Weights of a small segmentation model.
Data: trained on aerial photos of the United States (SatlasPretrain), 101725 training examples, 23.4 epochs.
Rows from block 6, named by matrix and row number. Each number is 50 + 12 x the weight over the matrix's rms, rounded and kept within 0 to 99. All counts start at 0.
# conv: 3x3 conv (model.mid.0.conv.weight, 192x192x3x3, standardized in use), inputs 96-111, a 3x3 kernel for each
conv.143:54 55 56 71 36 62 43 34 50 59 72 37 43 46 59 53 47 54 55 50 53 25 56 51 58 39 61 65 48 67 33 40 47 73 59 65 52 47 49 40 42 56 50 53 72 52 47 48 45 61 61 60 39 36 44 43 44 52 59 40 51 43 40 62 61 39 46 48 26 53 50 44 73 52 38 39 42 49 56 49 28 46 40 51 43 61 57 54 47 65 60 55 60 39 51 33 50 50 48 48 51 54 79 51 27 43 27 71 51 31 62 68 40 37 40 42 47 55 49 48 41 46 65 49 61 69 61 44 62 46 61 44 50 61 36 43 61 40 37 67 51 21 49 30
conv.144:57 52 49 44 63 59 51 27 50 52 57 61 51 46 37 58 52 39 28 47 56 44 47 49 52 35 24 61 58 58 46 47 42 31 36 38 50 46 42 50 44 63 65 59 47 56 52 45 38 50 42 61 46 56 35 32 49 39 53 40 41 41 51 52 53 40 55 45 42 34 54 50 45 44 56 58 68 47 48 34 46 35 69 60 40 59 68 48 45 63 74 66 56 53 42 44 49 42 28 41 49 60 42 58 51 32 36 51 55 31 37 43 56 55 38 57 58 61 59 65 65 50 68 53 46 67 51 42 51 56 48 42 41 52 61 60 56 68 31 47 61 47 48 42
conv.145:59 57 71 51 57 58 43 29 57 60 54 66 50 44 45 61 56 26 70 49 79 47 62 66 32 39 38 30 40 51 35 48 62 54 55 59 60 53 58 55 55 52 61 48 61 57 33 54 71 31 41 65 51 56 52 53 37 62 64 49 53 45 56 52 48 49 66 46 54 30 58 62 60 41 59 53 47 63 54 41 57 46 46 74 28 65 70 30 43 58 32 41 26 40 68 55 81 56 45 39 45 35 39 47 50 60 52 35 58 30 45 36 36 31 64 62 36 45 70 46 67 81 53 60 65 38 38 40 42 50 57 60 50 36 55 39 47 55 22 51 29 45 64 34
conv.146:63 55 64 62 37 30 45 51 72 69 40 23 60 47 30 45 65 51 59 32 48 45 58 65 47 54 53 62 48 67 54 46 48 49 31 35 58 30 55 37 35 31 76 54 51 51 58 38 42 44 43 29 57 54 51 32 23 45 50 54 61 56 72 44 79 32 44 58 54 44 42 28 57 68 56 66 47 28 58 52 50 43 36 23 47 61 45 54 70 47 62 57 74 36 19 35 56 35 43 63 53 42 54 53 61 40 61 64 61 66 59 36 65 28 42 38 52 48 48 49 47 41 54 42 33 48 54 59 60 66 52 52 33 31 33 44 59 59 58 42 48 44 37 67
conv.147:33 60 53 54 51 44 37 43 60 64 46 58 59 57 31 44 55 40 52 38 63 23 47 51 58 38 48 52 59 47 56 49 42 27 60 77 71 64 59 69 54 56 51 73 52 53 48 34 62 62 42 63 44 45 81 29 38 62 34 49 60 62 66 56 26 45 66 53 55 29 66 56 46 60 50 58 75 69 39 37 57 60 48 61 41 73 46 52 76 35 58 50 62 53 45 64 42 41 63 43 67 74 50 50 42 48 39 54 31 53 59 79 51 46 36 65 39 50 57 63 26 44 46 48 41 28 28 56 42 62 58 65 56 33 62 60 51 55 35 55 53 30 64 30
conv.148:52 46 43 49 52 50 52 42 39 55 53 26 50 53 50 40 45 63 29 39 72 51 41 51 62 44 56 62 71 69 63 59 69 59 42 59 39 37 43 42 62 57 50 53 61 65 54 30 57 53 41 51 44 53 34 62 61 46 55 51 30 72 61 60 77 50 57 36 54 66 44 51 45 59 65 45 61 45 55 66 55 52 53 63 64 47 51 36 50 62 32 53 47 52 59 61 44 63 59 42 60 59 45 54 45 39 63 59 50 27 37 48 41 47 72 73 67 63 82 54 41 39 35 52 81 50 60 53 67 31 53 58 56 57 46 43 35 52 44 43 46 53 47 44
conv.149:40 55 69 44 35 49 56 29 42 52 57 52 53 70 36 45 68 79 60 64 45 44 37 82 38 27 49 63 59 45 71 51 54 48 58 42 43 38 36 54 39 60 69 58 55 49 50 50 52 58 28 53 60 60 69 71 63 66 56 48 35 51 51 61 44 66 55 53 55 26 47 41 47 34 45 52 56 26 40 29 60 59 28 60 61 63 35 60 66 38 64 17 58 60 55 57 69 53 48 72 73 74 47 26 56 53 44 38 46 43 75 70 29 62 42 42 40 69 54 25 27 44 71 44 58 46 57 33 50 46 50 53 57 39 26 56 54 54 42 53 43 41 64 48
conv.150:58 43 49 55 51 53 42 39 48 58 59 46 63 58 46 29 70 55 66 69 58 49 50 48 31 65 34 31 37 41 46 51 73 72 43 62 46 39 47 37 58 55 55 50 54 37 44 36 70 49 41 61 63 51 46 66 55 43 38 47 31 40 50 39 44 59 65 55 65 38 66 55 47 60 60 72 74 54 55 51 50 63 54 54 34 36 39 52 60 56 54 64 38 38 37 27 58 50 49 35 49 44 63 33 64 48 50 63 21 37 65 25 45 52 59 53 48 68 51 45 54 38 31 54 63 55 32 47 43 54 42 41 46 41 56 59 52 54 58 62 49 50 50 40
conv.151:53 48 50 29 39 45 45 62 50 59 64 41 26 45 60 53 27 57 45 52 56 66 61 51 47 55 55 29 29 45 51 52 63 53 42 16 47 56 53 39 44 43 66 62 51 57 57 45 78 68 70 48 56 59 38 73 53 48 33 55 51 50 51 49 55 82 46 58 37 47 42 47 38 69 40 46 58 44 59 61 64 39 42 35 66 65 64 67 63 71 42 45 22 64 33 56 61 52 59 22 49 46 71 33 64 38 47 50 57 49 59 59 53 29 45 39 39 41 29 35 51 43 39 41 47 46 30 44 41 65 59 43 40 36 27 53 38 46 60 42 58 67 47 48
conv.152:41 63 47 16 42 61 42 62 90 47 45 56 65 46 50 43 48 55 50 58 48 45 50 53 50 53 47 64 65 66 47 47 70 51 35 77 42 69 50 51 55 53 35 35 42 44 44 55 67 42 49 67 48 53 56 48 58 36 40 43 68 45 58 59 47 58 51 47 46 61 55 47 48 59 46 52 58 39 44 34 28 74 44 51 44 50 39 68 47 34 78 47 58 30 32 46 72 38 46 73 59 66 51 38 49 38 41 60 70 57 31 49 38 59 34 41 49 48 44 54 33 50 55 39 42 32 58 61 47 58 56 62 42 63 46 59 68 59 51 49 50 45 49 50
conv.153:50 52 43 56 61 75 54 41 59 65 46 47 58 53 55 36 51 22 51 58 45 24 55 56 69 57 41 71 53 50 64 47 54 56 37 38 67 72 48 36 61 52 45 65 39 50 46 40 39 42 52 48 47 54 59 55 21 73 83 63 55 29 45 18 45 59 55 56 40 55 60 48 35 53 55 42 56 43 47 46 54 43 52 60 59 44 29 51 48 48 64 62 57 51 74 21 25 50 30 59 43 41 67 45 56 75 57 62 46 65 59 34 24 34 66 43 53 57 59 48 66 48 41 42 65 56 49 61 48 55 44 40 56 54 74 54 45 62 56 53 38 49 49 51
conv.154:49 51 48 55 67 66 39 27 34 45 60 69 50 22 46 51 55 64 50 58 52 52 63 51 51 53 47 38 70 62 52 53 41 66 48 51 32 46 54 53 45 51 46 48 45 68 57 68 24 34 41 23 51 43 64 46 63 71 38 60 55 42 73 60 46 72 44 27 48 47 30 50 40 28 49 68 38 55 41 48 51 51 60 55 53 54 38 36 44 53 53 53 70 66 38 41 60 36 20 64 46 59 55 51 57 39 69 47 57 40 31 61 43 22 42 42 20 50 61 57 23 51 58 54 44 46 59 39 46 41 39 52 45 55 28 69 49 38 57 36 51 81 56 57
conv.155:59 44 42 44 55 72 44 57 58 59 59 50 58 43 32 39 61 52 64 41 41 63 41 47 30 33 51 56 52 62 55 50 54 54 42 62 49 47 57 56 42 41 43 42 41 41 64 51 64 55 46 57 57 33 60 63 52 43 44 34 52 49 54 51 48 51 69 35 49 40 39 42 38 66 47 42 56 64 60 61 36 66 46 43 41 35 61 49 59 62 52 49 52 43 54 63 55 27 77 64 57 30 45 37 60 41 32 46 50 51 59 48 63 62 50 49 45 34 41 63 60 53 74 55 53 53 26 60 50 45 50 61 75 46 40 57 61 56 54 59 37 43 57 46
conv.156:59 44 30 53 45 30 48 43 43 70 56 68 48 35 56 65 83 45 49 52 55 44 79 51 42 58 62 66 40 22 60 58 51 60 56 57 43 36 53 48 30 58 32 45 37 56 43 49 59 40 66 37 45 45 66 44 39 66 27 91 56 71 80 68 53 57 69 34 36 62 68 58 68 53 45 55 32 24 40 33 53 42 41 64 71 59 43 54 47 75 60 62 76 36 65 56 65 52 66 60 62 43 26 31 53 53 34 42 39 51 43 36 30 53 48 58 34 67 65 70 39 42 30 69 49 44 80 40 43 50 43 64 50 47 55 53 59 54 52 73 37 49 53 63
conv.157:23 54 55 56 66 46 48 63 43 43 49 30 35 56 35 51 57 59 43 59 68 49 62 58 28 32 46 41 44 69 62 56 61 39 71 79 46 58 65 56 46 42 61 67 50 50 28 18 69 50 47 60 64 84 34 28 70 67 32 51 67 67 49 53 32 29 58 45 70 46 47 42 69 33 53 53 40 65 61 60 89 38 51 33 56 54 56 49 48 72 76 52 48 62 54 28 50 46 45 32 45 77 49 61 63 61 55 52 32 73 55 55 23 55 43 44 40 61 47 45 32 55 48 61 44 45 74 43 48 51 57 54 35 25 54 54 72 34 45 53 51 51 53 42
conv.158:38 46 60 37 53 37 53 47 45 61 66 35 37 84 44 37 62 55 66 56 34 52 67 49 61 51 42 52 56 65 60 81 45 62 52 19 40 48 33 62 42 50 53 48 52 46 52 46 44 54 45 48 49 28 24 43 28 58 42 36 65 72 74 60 44 53 42 42 56 52 33 43 39 45 74 54 42 34 45 39 44 79 42 59 40 25 42 60 43 48 23 55 67 58 65 70 65 59 53 45 43 41 53 61 39 49 65 49 50 44 76 49 47 59 53 37 51 48 53 40 42 49 49 55 64 67 50 46 44 67 54 62 55 37 42 61 41 57 58 44 69 48 44 54
conv.159:35 40 64 62 46 56 59 47 58 57 62 67 63 51 44 48 40 40 38 60 59 46 66 58 61 23 52 51 40 64 57 59 44 62 51 42 28 50 44 52 59 46 57 49 42 64 44 38 48 55 57 52 52 54 57 40 48 60 73 33 57 66 56 58 50 59 53 60 53 50 59 67 58 47 51 42 35 32 64 72 69 55 45 51 61 32 49 75 60 61 29 54 57 79 61 16 72 48 51 54 45 51 46 50 47 55 39 28 72 55 64 37 48 44 47 55 49 43 51 24 57 58 47 44 44 50 68 50 58 47 54 41 54 62 44 38 54 55 36 48 45 48 55 59
conv.160:32 44 71 55 40 35 68 55 53 47 49 46 44 53 52 50 41 30 57 85 55 41 60 39 43 39 36 43 55 61 45 51 57 31 48 41 37 48 56 45 48 52 59 53 68 46 53 67 33 33 27 61 63 48 55 75 47 41 34 55 59 48 39 45 44 42 48 67 71 51 55 51 24 45 60 43 55 59 54 56 44 29 37 50 62 44 64 68 56 51 32 40 50 37 52 48 25 35 42 66 57 60 35 47 58 39 40 60 49 50 58 43 21 64 48 46 57 33 40 44 55 34 38 43 60 63 39 41 58 33 45 41 41 49 45 65 62 54 45 47 57 38 52 63
conv.161:39 71 61 48 40 67 46 24 62 63 46 56 60 50 61 67 45 49 58 55 52 42 46 67 45 37 51 41 61 54 43 44 42 55 48 49 41 44 33 67 44 59 56 54 40 50 44 44 43 44 42 42 44 28 57 46 43 47 55 55 84 72 77 38 40 57 61 44 43 48 59 53 59 46 52 46 38 44 50 53 45 64 32 27 34 39 19 40 50 50 50 38 61 44 45 57 52 57 36 65 41 36 62 61 46 73 63 60 59 66 55 34 57 46 35 60 44 57 54 71 25 54 24 26 46 55 54 42 45 65 43 37 50 57 55 49 42 46 66 43 62 61 57 31
conv.162:38 43 55 53 39 63 53 59 63 46 37 33 76 50 40 53 40 56 51 53 44 55 69 57 46 34 38 49 58 46 45 74 69 53 32 76 81 60 35 45 72 28 73 40 60 48 40 13 32 48 69 46 36 70 57 72 64 77 42 38 20 51 55 50 51 69 57 34 63 33 76 46 30 56 37 59 60 45 49 67 46 59 65 57 54 58 48 58 31 25 61 57 47 74 63 38 19 44 45 61 41 50 51 36 68 32 44 67 26 29 62 36 56 54 61 39 88 45 56 32 57 48 60 62 63 18 55 57 25 56 52 42 51 74 40 34 42 38 49 78 63 49 57 55
conv.163:69 43 47 43 50 29 61 35 49 39 60 40 69 50 67 57 63 60 48 38 10 49 55 54 60 58 35 53 54 36 62 52 48 60 37 51 29 28 37 52 38 51 60 35 48 47 42 75 35 45 40 64 50 52 49 54 47 35 55 42 61 69 65 49 47 56 38 55 44 45 48 41 42 59 48 36 56 64 51 74 44 37 43 40 48 45 52 52 39 32 45 50 36 53 56 64 43 44 66 42 60 46 55 55 58 51 44 78 38 61 46 47 40 36 64 62 45 62 63 54 46 51 26 46 42 58 52 68 55 40 41 53 39 46 50 40 58 41 51 45 68 56 49 48
conv.164:48 24 28 65 59 54 37 62 25 45 24 52 58 44 41 36 30 50 57 51 46 35 34 47 51 48 60 66 37 33 73 67 48 43 51 56 58 49 54 50 38 25 71 38 34 32 29 43 71 55 75 42 35 65 31 52 52 50 50 28 38 46 44 32 51 36 40 33 42 68 54 52 56 61 51 64 64 69 30 58 68 61 46 54 51 62 79 65 61 49 57 33 34 48 53 76 70 53 38 50 55 59 58 38 38 36 67 44 52 60 49 55 57 62 34 25 68 44 45 59 45 57 69 35 50 41 70 56 34 72 54 36 15 43 49 67 53 48 48 56 56 45 30 47
conv.165:37 49 53 43 60 65 22 32 57 34 39 55 49 48 50 46 64 54 60 85 78 36 40 39 58 93 60 67 41 47 38 39 42 39 21 43 43 54 71 42 31 57 61 62 69 34 50 44 60 54 39 14 25 23 55 39 39 62 47 41 44 70 56 60 55 45 70 41 45 64 47 75 62 62 41 54 50 53 53 53 61 50 61 49 34 72 43 52 46 51 61 57 60 35 54 54 58 71 44 68 62 52 72 42 40 35 52 66 52 47 38 47 54 20 36 45 58 55 57 51 58 31 72 41 53 69 69 55 14 62 60 41 45 55 78 71 58 60 74 35 33 87 73 47
conv.166:50 71 40 48 54 43 66 44 50 34 42 47 62 38 47 61 35 63 48 65 34 48 36 81 40 68 55 52 53 57 48 42 39 45 21 44 63 43 48 43 26 56 54 67 59 37 43 41 42 44 48 46 48 46 54 21 60 60 43 41 50 49 71 27 36 33 21 49 43 80 42 68 55 45 42 51 65 45 60 52 66 45 25 45 53 48 75 52 54 65 47 41 62 69 53 55 43 55 58 26 64 67 58 51 53 57 45 68 40 42 35 47 41 35 51 31 47 56 53 36 59 49 61 52 60 52 62 41 51 56 65 30 41 30 36 60 48 49 52 43 57 69 39 40
conv.167:46 61 50 60 48 60 32 59 45 44 57 55 44 49 44 64 47 74 34 63 61 46 36 62 59 33 39 48 41 60 43 47 59 38 74 47 45 24 33 51 48 54 37 44 49 59 53 56 38 39 34 42 60 74 46 30 34 43 42 29 65 42 64 37 40 42 37 41 48 44 65 33 55 51 48 49 55 58 51 29 42 54 36 16 28 50 49 59 39 59 34 28 55 32 41 45 66 36 55 53 26 57 58 45 38 51 56 55 54 43 53 38 74 63 45 53 43 53 67 22 55 41 67 55 34 32 70 39 54 74 65 23 51 40 43 54 45 71 44 51 57 48 32 56
conv.168:58 44 52 50 67 44 56 36 30 42 48 62 50 68 70 45 54 43 42 45 72 35 45 30 52 63 42 59 29 56 58 62 43 67 58 48 47 59 52 40 50 46 52 36 47 52 38 48 56 55 47 52 38 55 67 64 41 82 66 31 55 54 25 60 55 32 37 55 63 32 46 56 78 52 45 67 43 23 55 41 35 34 45 32 53 51 40 60 57 48 34 46 51 65 55 54 40 34 46 54 35 50 58 53 47 53 71 29 71 40 36 43 50 34 44 43 57 59 50 39 37 46 36 37 61 26 62 24 51 71 42 52 60 46 36 37 52 71 32 49 56 61 55 63
conv.169:44 40 21 29 42 41 34 48 52 43 36 60 57 65 46 20 62 34 34 61 78 19 61 39 53 46 36 53 50 58 49 43 59 35 29 41 42 42 47 36 41 86 41 45 49 64 29 64 40 70 74 79 57 38 57 35 72 60 48 73 31 71 57 61 26 58 50 43 49 50 64 45 70 30 55 39 50 44 30 31 63 50 56 73 69 43 43 55 55 46 34 60 63 25 49 62 49 39 54 43 41 51 34 42 55 25 65 76 73 47 41 43 31 61 61 68 49 69 76 35 34 62 44 46 80 58 68 43 68 43 36 62 51 53 52 70 47 43 75 49 44 73 36 29
conv.170:28 56 68 39 64 61 36 28 46 48 52 56 30 31 46 37 63 71 39 59 46 76 67 45 38 41 61 60 72 70 35 43 51 46 48 53 51 58 60 29 61 44 35 43 53 56 47 58 50 39 45 41 56 78 55 50 36 56 65 46 62 58 24 54 56 25 44 49 51 49 57 56 42 55 68 37 47 36 44 63 58 60 80 51 56 41 47 74 62 33 26 47 84 28 35 19 47 39 50 51 28 55 38 59 41 47 51 57 64 35 53 48 34 47 57 56 38 42 46 34 42 47 46 41 58 60 65 53 53 31 60 57 48 35 50 37 56 55 55 58 59 66 39 59
conv.171:70 48 42 32 38 28 32 49 54 49 43 34 37 59 68 46 45 49 48 40 33 30 57 49 42 50 60 55 44 30 47 52 47 56 43 27 62 54 58 47 42 56 37 42 55 56 50 58 48 35 48 52 49 34 52 36 46 53 76 63 45 14 36 59 49 42 56 57 56 45 36 50 35 51 61 48 58 47 53 58 44 39 46 41 47 51 72 39 56 47 37 36 50 38 46 29 52 28 34 41 52 46 63 53 51 41 27 44 73 57 42 46 52 19 58 50 80 48 48 61 59 45 51 42 64 53 42 52 47 68 54 22 56 72 53 34 42 67 53 59 58 57 52 45
conv.172:61 42 44 44 46 62 48 41 50 46 54 50 47 53 59 58 69 42 35 51 65 46 61 52 48 63 43 54 49 39 54 41 56 55 39 49 62 46 49 42 45 37 37 68 63 56 38 53 65 67 43 46 45 43 50 68 49 32 51 45 58 63 55 52 49 60 40 41 47 45 61 43 45 59 41 67 52 37 50 73 69 29 36 39 38 65 59 74 68 36 52 50 46 66 40 39 49 58 53 37 33 72 87 27 38 39 46 63 40 42 53 27 62 42 41 45 47 44 33 28 40 59 85 26 32 64 46 48 52 73 51 41 39 50 55 51 65 71 61 72 48 44 54 57
conv.173:31 53 45 49 66 53 45 81 55 65 46 41 46 64 34 58 79 48 57 45 46 56 60 52 47 74 57 61 59 64 32 65 50 48 31 63 52 49 46 49 57 37 48 45 45 32 34 29 44 52 48 49 22 31 52 59 48 43 57 35 52 41 56 33 32 56 49 47 36 35 44 58 48 67 72 34 66 63 56 19 33 77 49 53 61 44 40 47 49 56 58 46 35 38 51 42 76 55 63 29 73 36 40 39 40 74 44 63 49 47 57 40 52 34 45 39 53 38 52 27 69 43 38 52 84 55 36 63 63 29 63 68 72 19 56 55 24 54 41 49 68 49 42 33
conv.174:34 60 57 44 50 33 60 51 47 38 47 43 30 42 55 59 56 66 35 58 50 56 66 46 55 53 68 46 52 35 45 45 62 41 48 47 45 45 34 20 70 54 58 72 58 52 50 66 38 53 56 58 33 56 80 70 36 57 69 62 39 47 58 55 44 36 62 39 37 58 47 63 55 57 58 29 29 48 48 48 72 43 50 51 48 48 40 45 46 59 37 60 28 60 63 48 43 42 51 60 45 47 55 53 40 37 51 58 64 70 54 28 61 62 38 42 39 38 49 65 27 49 64 52 54 36 47 56 60 59 66 41 50 34 51 44 47 46 42 54 53 53 47 71
conv.175:48 37 57 27 51 57 52 57 47 48 39 19 61 52 62 73 40 52 54 55 63 41 49 55 64 54 59 66 35 48 34 34 47 52 32 60 33 42 52 51 44 57 54 46 63 55 48 30 36 45 38 61 58 37 62 49 11 39 43 52 52 57 45 67 49 47 71 47 46 55 59 41 44 57 62 48 52 67 55 47 62 68 54 73 30 47 59 51 39 48 66 44 27 56 33 66 42 73 45 37 43 38 31 39 56 21 52 41 60 63 40 62 41 51 31 47 44 57 60 63 38 68 52 42 43 64 49 44 69 37 56 47 38 51 57 49 53 44 44 49 62 35 63 50
conv.176:51 43 50 52 45 55 64 60 61 49 53 39 60 59 65 54 39 57 42 68 36 38 44 42 38 36 48 66 63 21 60 55 58 45 47 52 55 37 42 50 60 38 48 38 44 46 42 49 54 46 66 43 52 39 56 56 49 72 56 44 63 36 49 53 51 49 53 56 49 29 61 28 55 43 58 74 49 38 47 47 54 58 57 50 42 58 64 66 62 63 61 63 34 55 48 38 64 55 50 59 44 47 56 41 48 55 45 51 47 52 45 60 38 38 50 37 61 48 49 50 39 54 58 34 56 49 67 37 54 54 57 57 35 55 35 41 68 57 57 48 28 60 43 39
conv.177:58 81 66 29 57 52 41 36 44 51 53 58 26 57 50 73 58 44 57 82 37 30 36 37 61 31 37 69 65 48 42 47 52 66 71 66 41 53 32 40 49 58 60 37 53 29 57 54 65 64 52 66 47 54 37 42 58 47 56 47 57 42 36 57 66 43 56 69 78 53 34 41 56 43 53 49 43 69 58 36 48 55 47 54 68 46 44 63 54 60 46 39 22 51 37 49 70 32 48 37 41 62 61 41 60 79 62 37 42 58 62 57 30 57 53 20 61 33 38 50 76 56 54 43 45 33 56 42 30 69 55 41 43 38 47 49 49 57 37 47 53 38 48 61
conv.178:47 54 65 70 34 30 30 37 64 44 43 51 59 35 46 52 38 45 63 51 55 73 51 51 49 40 56 58 38 38 47 39 47 42 46 54 34 62 63 47 53 60 58 62 60 53 50 56 49 43 37 45 34 41 49 55 66 48 47 72 54 61 12 45 32 27 44 50 57 56 57 29 52 64 53 68 72 74 52 60 64 43 46 47 32 44 63 38 50 41 75 60 48 59 48 57 24 41 47 61 53 49 33 63 60 54 17 26 40 53 41 34 45 37 73 36 59 47 35 42 19 53 53 44 63 66 65 59 45 49 68 69 62 36 59 62 49 41 59 45 36 60 52 68
conv.179:30 57 62 44 47 52 48 63 53 46 49 51 34 45 52 65 61 38 60 48 39 47 51 62 56 65 37 57 65 60 48 53 47 54 58 41 49 62 63 70 51 45 39 51 44 48 69 36 36 39 30 61 70 34 40 53 41 47 37 59 73 66 67 38 60 67 58 49 46 62 51 39 58 49 24 37 42 50 50 46 53 44 39 55 63 57 59 50 47 56 55 48 62 56 41 30 71 49 33 57 42 46 49 45 33 47 45 58 57 63 47 35 37 36 47 57 54 54 74 71 37 56 54 44 46 73 46 40 36 44 46 42 43 50 52 43 45 16 55 50 70 73 45 54
conv.180:37 47 36 50 49 58 40 47 44 70 42 34 36 54 52 22 28 31 50 49 34 59 59 53 29 38 48 37 39 56 60 51 53 41 30 53 47 46 32 51 52 29 38 40 40 65 58 39 59 57 51 47 53 45 65 38 57 49 41 61 68 50 62 60 50 55 46 57 44 49 49 45 55 41 44 47 57 66 53 59 63 67 44 23 41 61 48 46 54 50 62 39 37 47 38 41 48 40 59 55 51 46 31 45 28 58 50 48 72 59 44 61 59 34 73 54 58 45 58 68 54 55 53 42 57 55 47 52 54 55 43 42 54 37 39 53 38 35 64 50 54 52 51 69
conv.181:57 61 57 40 49 43 26 48 45 64 48 35 71 66 38 52 72 56 58 39 29 53 38 42 38 45 38 52 40 40 60 58 44 49 73 56 52 58 50 45 56 71 49 62 53 48 59 35 46 61 34 38 57 51 63 56 35 59 67 41 64 44 40 49 35 69 41 40 45 58 53 47 49 50 67 43 66 53 63 40 66 43 36 50 54 49 62 51 45 54 32 42 64 55 57 41 50 46 51 59 45 41 58 80 71 37 38 55 45 40 36 51 59 53 54 51 47 35 66 53 33 64 66 44 39 42 51 52 65 31 40 42 67 57 57 59 46 52 53 53 39 53 56 71
conv.182:57 43 45 34 57 38 56 50 31 58 41 33 59 60 59 55 79 71 37 33 42 43 34 58 57 43 60 49 25 31 41 42 63 58 48 66 42 60 38 35 43 59 49 53 62 40 38 52 43 52 65 69 70 53 58 66 50 48 50 62 42 76 64 52 79 43 38 41 45 52 48 49 59 40 60 45 39 38 39 42 31 52 68 69 75 37 42 59 45 27 49 56 60 59 57 84 48 61 66 47 40 58 51 42 67 61 54 63 43 46 38 23 48 45 70 53 49 40 49 43 64 64 54 38 61 50 52 23 51 50 35 62 48 45 46 78 59 48 52 50 69 39 49 51
conv.183:58 56 31 41 46 46 35 19 47 43 57 43 64 48 76 42 43 33 35 44 45 63 64 67 38 60 53 56 63 47 51 63 52 38 35 50 54 62 46 47 54 49 49 70 56 62 54 61 41 38 46 50 35 32 41 33 42 54 56 56 30 73 67 29 36 38 64 60 55 71 61 48 59 42 52 33 50 60 45 44 63 32 40 73 59 55 61 36 43 51 46 24 69 48 44 65 38 39 51 44 55 50 43 45 58 45 61 70 52 68 50 37 32 40 59 38 56 38 42 55 56 55 54 43 33 53 61 53 35 21 58 51 24 38 52 32 63 53 39 50 45 52 45 18
conv.184:42 53 40 70 43 42 31 52 38 47 40 54 66 52 53 52 45 47 32 26 51 50 56 55 43 37 51 40 42 54 53 41 59 41 50 46 36 28 49 55 49 71 49 57 67 71 36 46 26 53 74 30 66 70 45 64 70 58 55 70 39 69 50 34 48 71 61 43 39 50 42 45 47 58 48 73 44 39 56 34 36 37 72 57 56 57 56 28 49 77 47 46 64 42 48 38 58 47 54 72 54 50 44 70 61 34 56 42 53 66 57 57 46 52 28 71 33 44 42 58 48 47 48 38 31 45 45 52 47 35 57 56 66 52 50 56 39 63 43 61 59 42 52 48
conv.185:57 57 66 27 42 49 13 42 62 46 39 54 50 50 35 48 72 47 27 44 64 33 57 78 42 50 38 52 41 42 66 58 35 52 37 54 65 63 26 50 47 43 36 39 64 50 43 46 52 61 42 61 63 51 55 56 73 37 51 62 73 72 49 59 34 30 67 65 67 70 60 53 38 52 33 56 50 75 49 46 63 62 71 44 57 69 55 47 34 24 51 45 47 50 48 58 64 60 46 56 46 57 61 71 43 28 53 61 63 44 37 66 50 68 49 31 36 54 39 61 30 37 59 35 38 48 57 39 50 80 61 48 51 48 57 62 57 38 51 43 44 46 50 54
conv.186:50 32 48 46 40 42 33 28 28 38 45 88 37 59 35 66 73 49 48 44 91 64 62 47 52 64 58 46 37 32 63 37 51 43 56 59 56 60 45 41 54 54 30 28 43 11 14 47 51 62 63 56 75 72 67 74 69 31 51 51 59 67 67 45 80 56 53 56 51 52 65 45 60 56 46 62 42 57 29 48 73 67 63 32 28 50 50 47 39 67 33 43 36 20 29 40 46 42 62 46 79 51 34 47 44 33 41 21 55 80 16 66 64 38 73 61 62 56 50 66 18 36 64 57 43 57 38 29 42 62 50 61 49 70 36 45 54 56 70 73 33 31 37 50
conv.187:41 42 57 33 48 48 44 78 36 47 47 56 62 67 55 50 58 21 65 48 32 63 58 58 59 57 29 41 50 47 57 58 67 42 77 60 57 48 31 47 42 49 58 59 29 41 54 40 46 51 46 60 51 47 54 61 61 53 65 31 64 59 42 48 62 38 57 53 49 55 49 59 56 52 30 49 64 60 55 48 42 55 53 45 35 37 62 55 42 71 63 36 43 69 58 79 44 46 44 51 60 66 46 52 72 42 63 47 54 58 39 36 47 72 37 46 28 43 73 76 57 33 43 81 57 45 38 53 32 49 54 47 52 61 53 54 65 46 46 44 68 49 51 74
conv.188:33 64 56 40 38 53 60 41 63 40 59 43 62 45 62 55 38 77 56 22 15 57 47 65 33 44 45 46 60 38 51 70 54 35 46 51 57 47 35 37 44 53 63 51 58 60 54 42 45 60 50 47 52 31 26 63 46 47 67 46 35 50 56 30 54 58 51 58 55 66 44 52 33 39 45 39 53 72 64 47 34 59 19 74 66 42 67 58 49 53 40 33 25 57 52 54 60 56 23 38 49 35 67 61 66 62 51 31 49 59 28 56 58 58 67 58 43 49 57 30 59 45 65 18 43 49 31 56 58 47 63 44 41 57 41 50 11 35 65 39 53 59 39 54
conv.189:57 39 54 40 62 60 21 34 60 34 47 67 47 53 59 60 25 40 51 70 48 53 54 55 36 33 45 47 71 48 46 44 49 56 58 49 47 44 41 63 64 29 45 64 61 52 58 37 55 61 58 38 43 40 53 43 43 59 52 42 45 51 53 50 54 72 31 40 30 55 43 51 53 52 51 69 48 44 28 40 61 54 69 56 57 45 39 48 80 58 50 67 39 52 44 34 31 68 38 38 51 59 44 49 53 27 65 48 54 53 69 64 65 40 45 52 57 80 59 56 61 39 49 33 51 27 57 60 41 61 30 47 39 51 44 58 64 49 75 58 36 50 52 36
conv.190:49 25 40 57 37 59 68 61 59 63 65 53 61 55 60 38 52 54 59 52 30 36 65 27 48 53 59 49 48 49 44 49 50 66 47 69 53 59 47 50 56 50 56 47 54 44 52 32 72 61 51 54 59 58 44 71 64 54 41 47 52 59 53 43 59 39 28 36 56 26 47 46 57 41 40 42 48 51 22 45 37 22 52 50 27 36 52 46 69 50 44 60 36 59 63 47 47 64 79 30 61 54 34 48 57 48 46 66 51 46 40 47 52 41 41 50 53 54 36 65 37 50 47 34 59 44 47 45 23 62 47 37 36 42 53 41 69 52 34 50 36 38 55 55
conv.191:53 40 62 42 50 60 42 51 61 77 57 70 52 48 62 49 37 37 41 67 62 65 52 42 35 37 42 52 41 50 57 41 58 43 44 54 43 50 58 51 40 68 42 41 41 49 58 66 47 52 63 66 42 56 39 70 39 66 62 48 62 40 54 55 56 46 67 67 42 77 31 52 25 63 42 45 55 57 60 39 30 48 58 45 40 57 59 54 51 50 30 61 41 63 59 43 47 44 36 49 71 54 45 38 44 68 29 44 53 66 70 55 51 44 54 51 23 47 60 55 54 55 55 59 55 58 36 53 27 28 55 34 52 37 50 57 48 58 50 39 63 48 54 44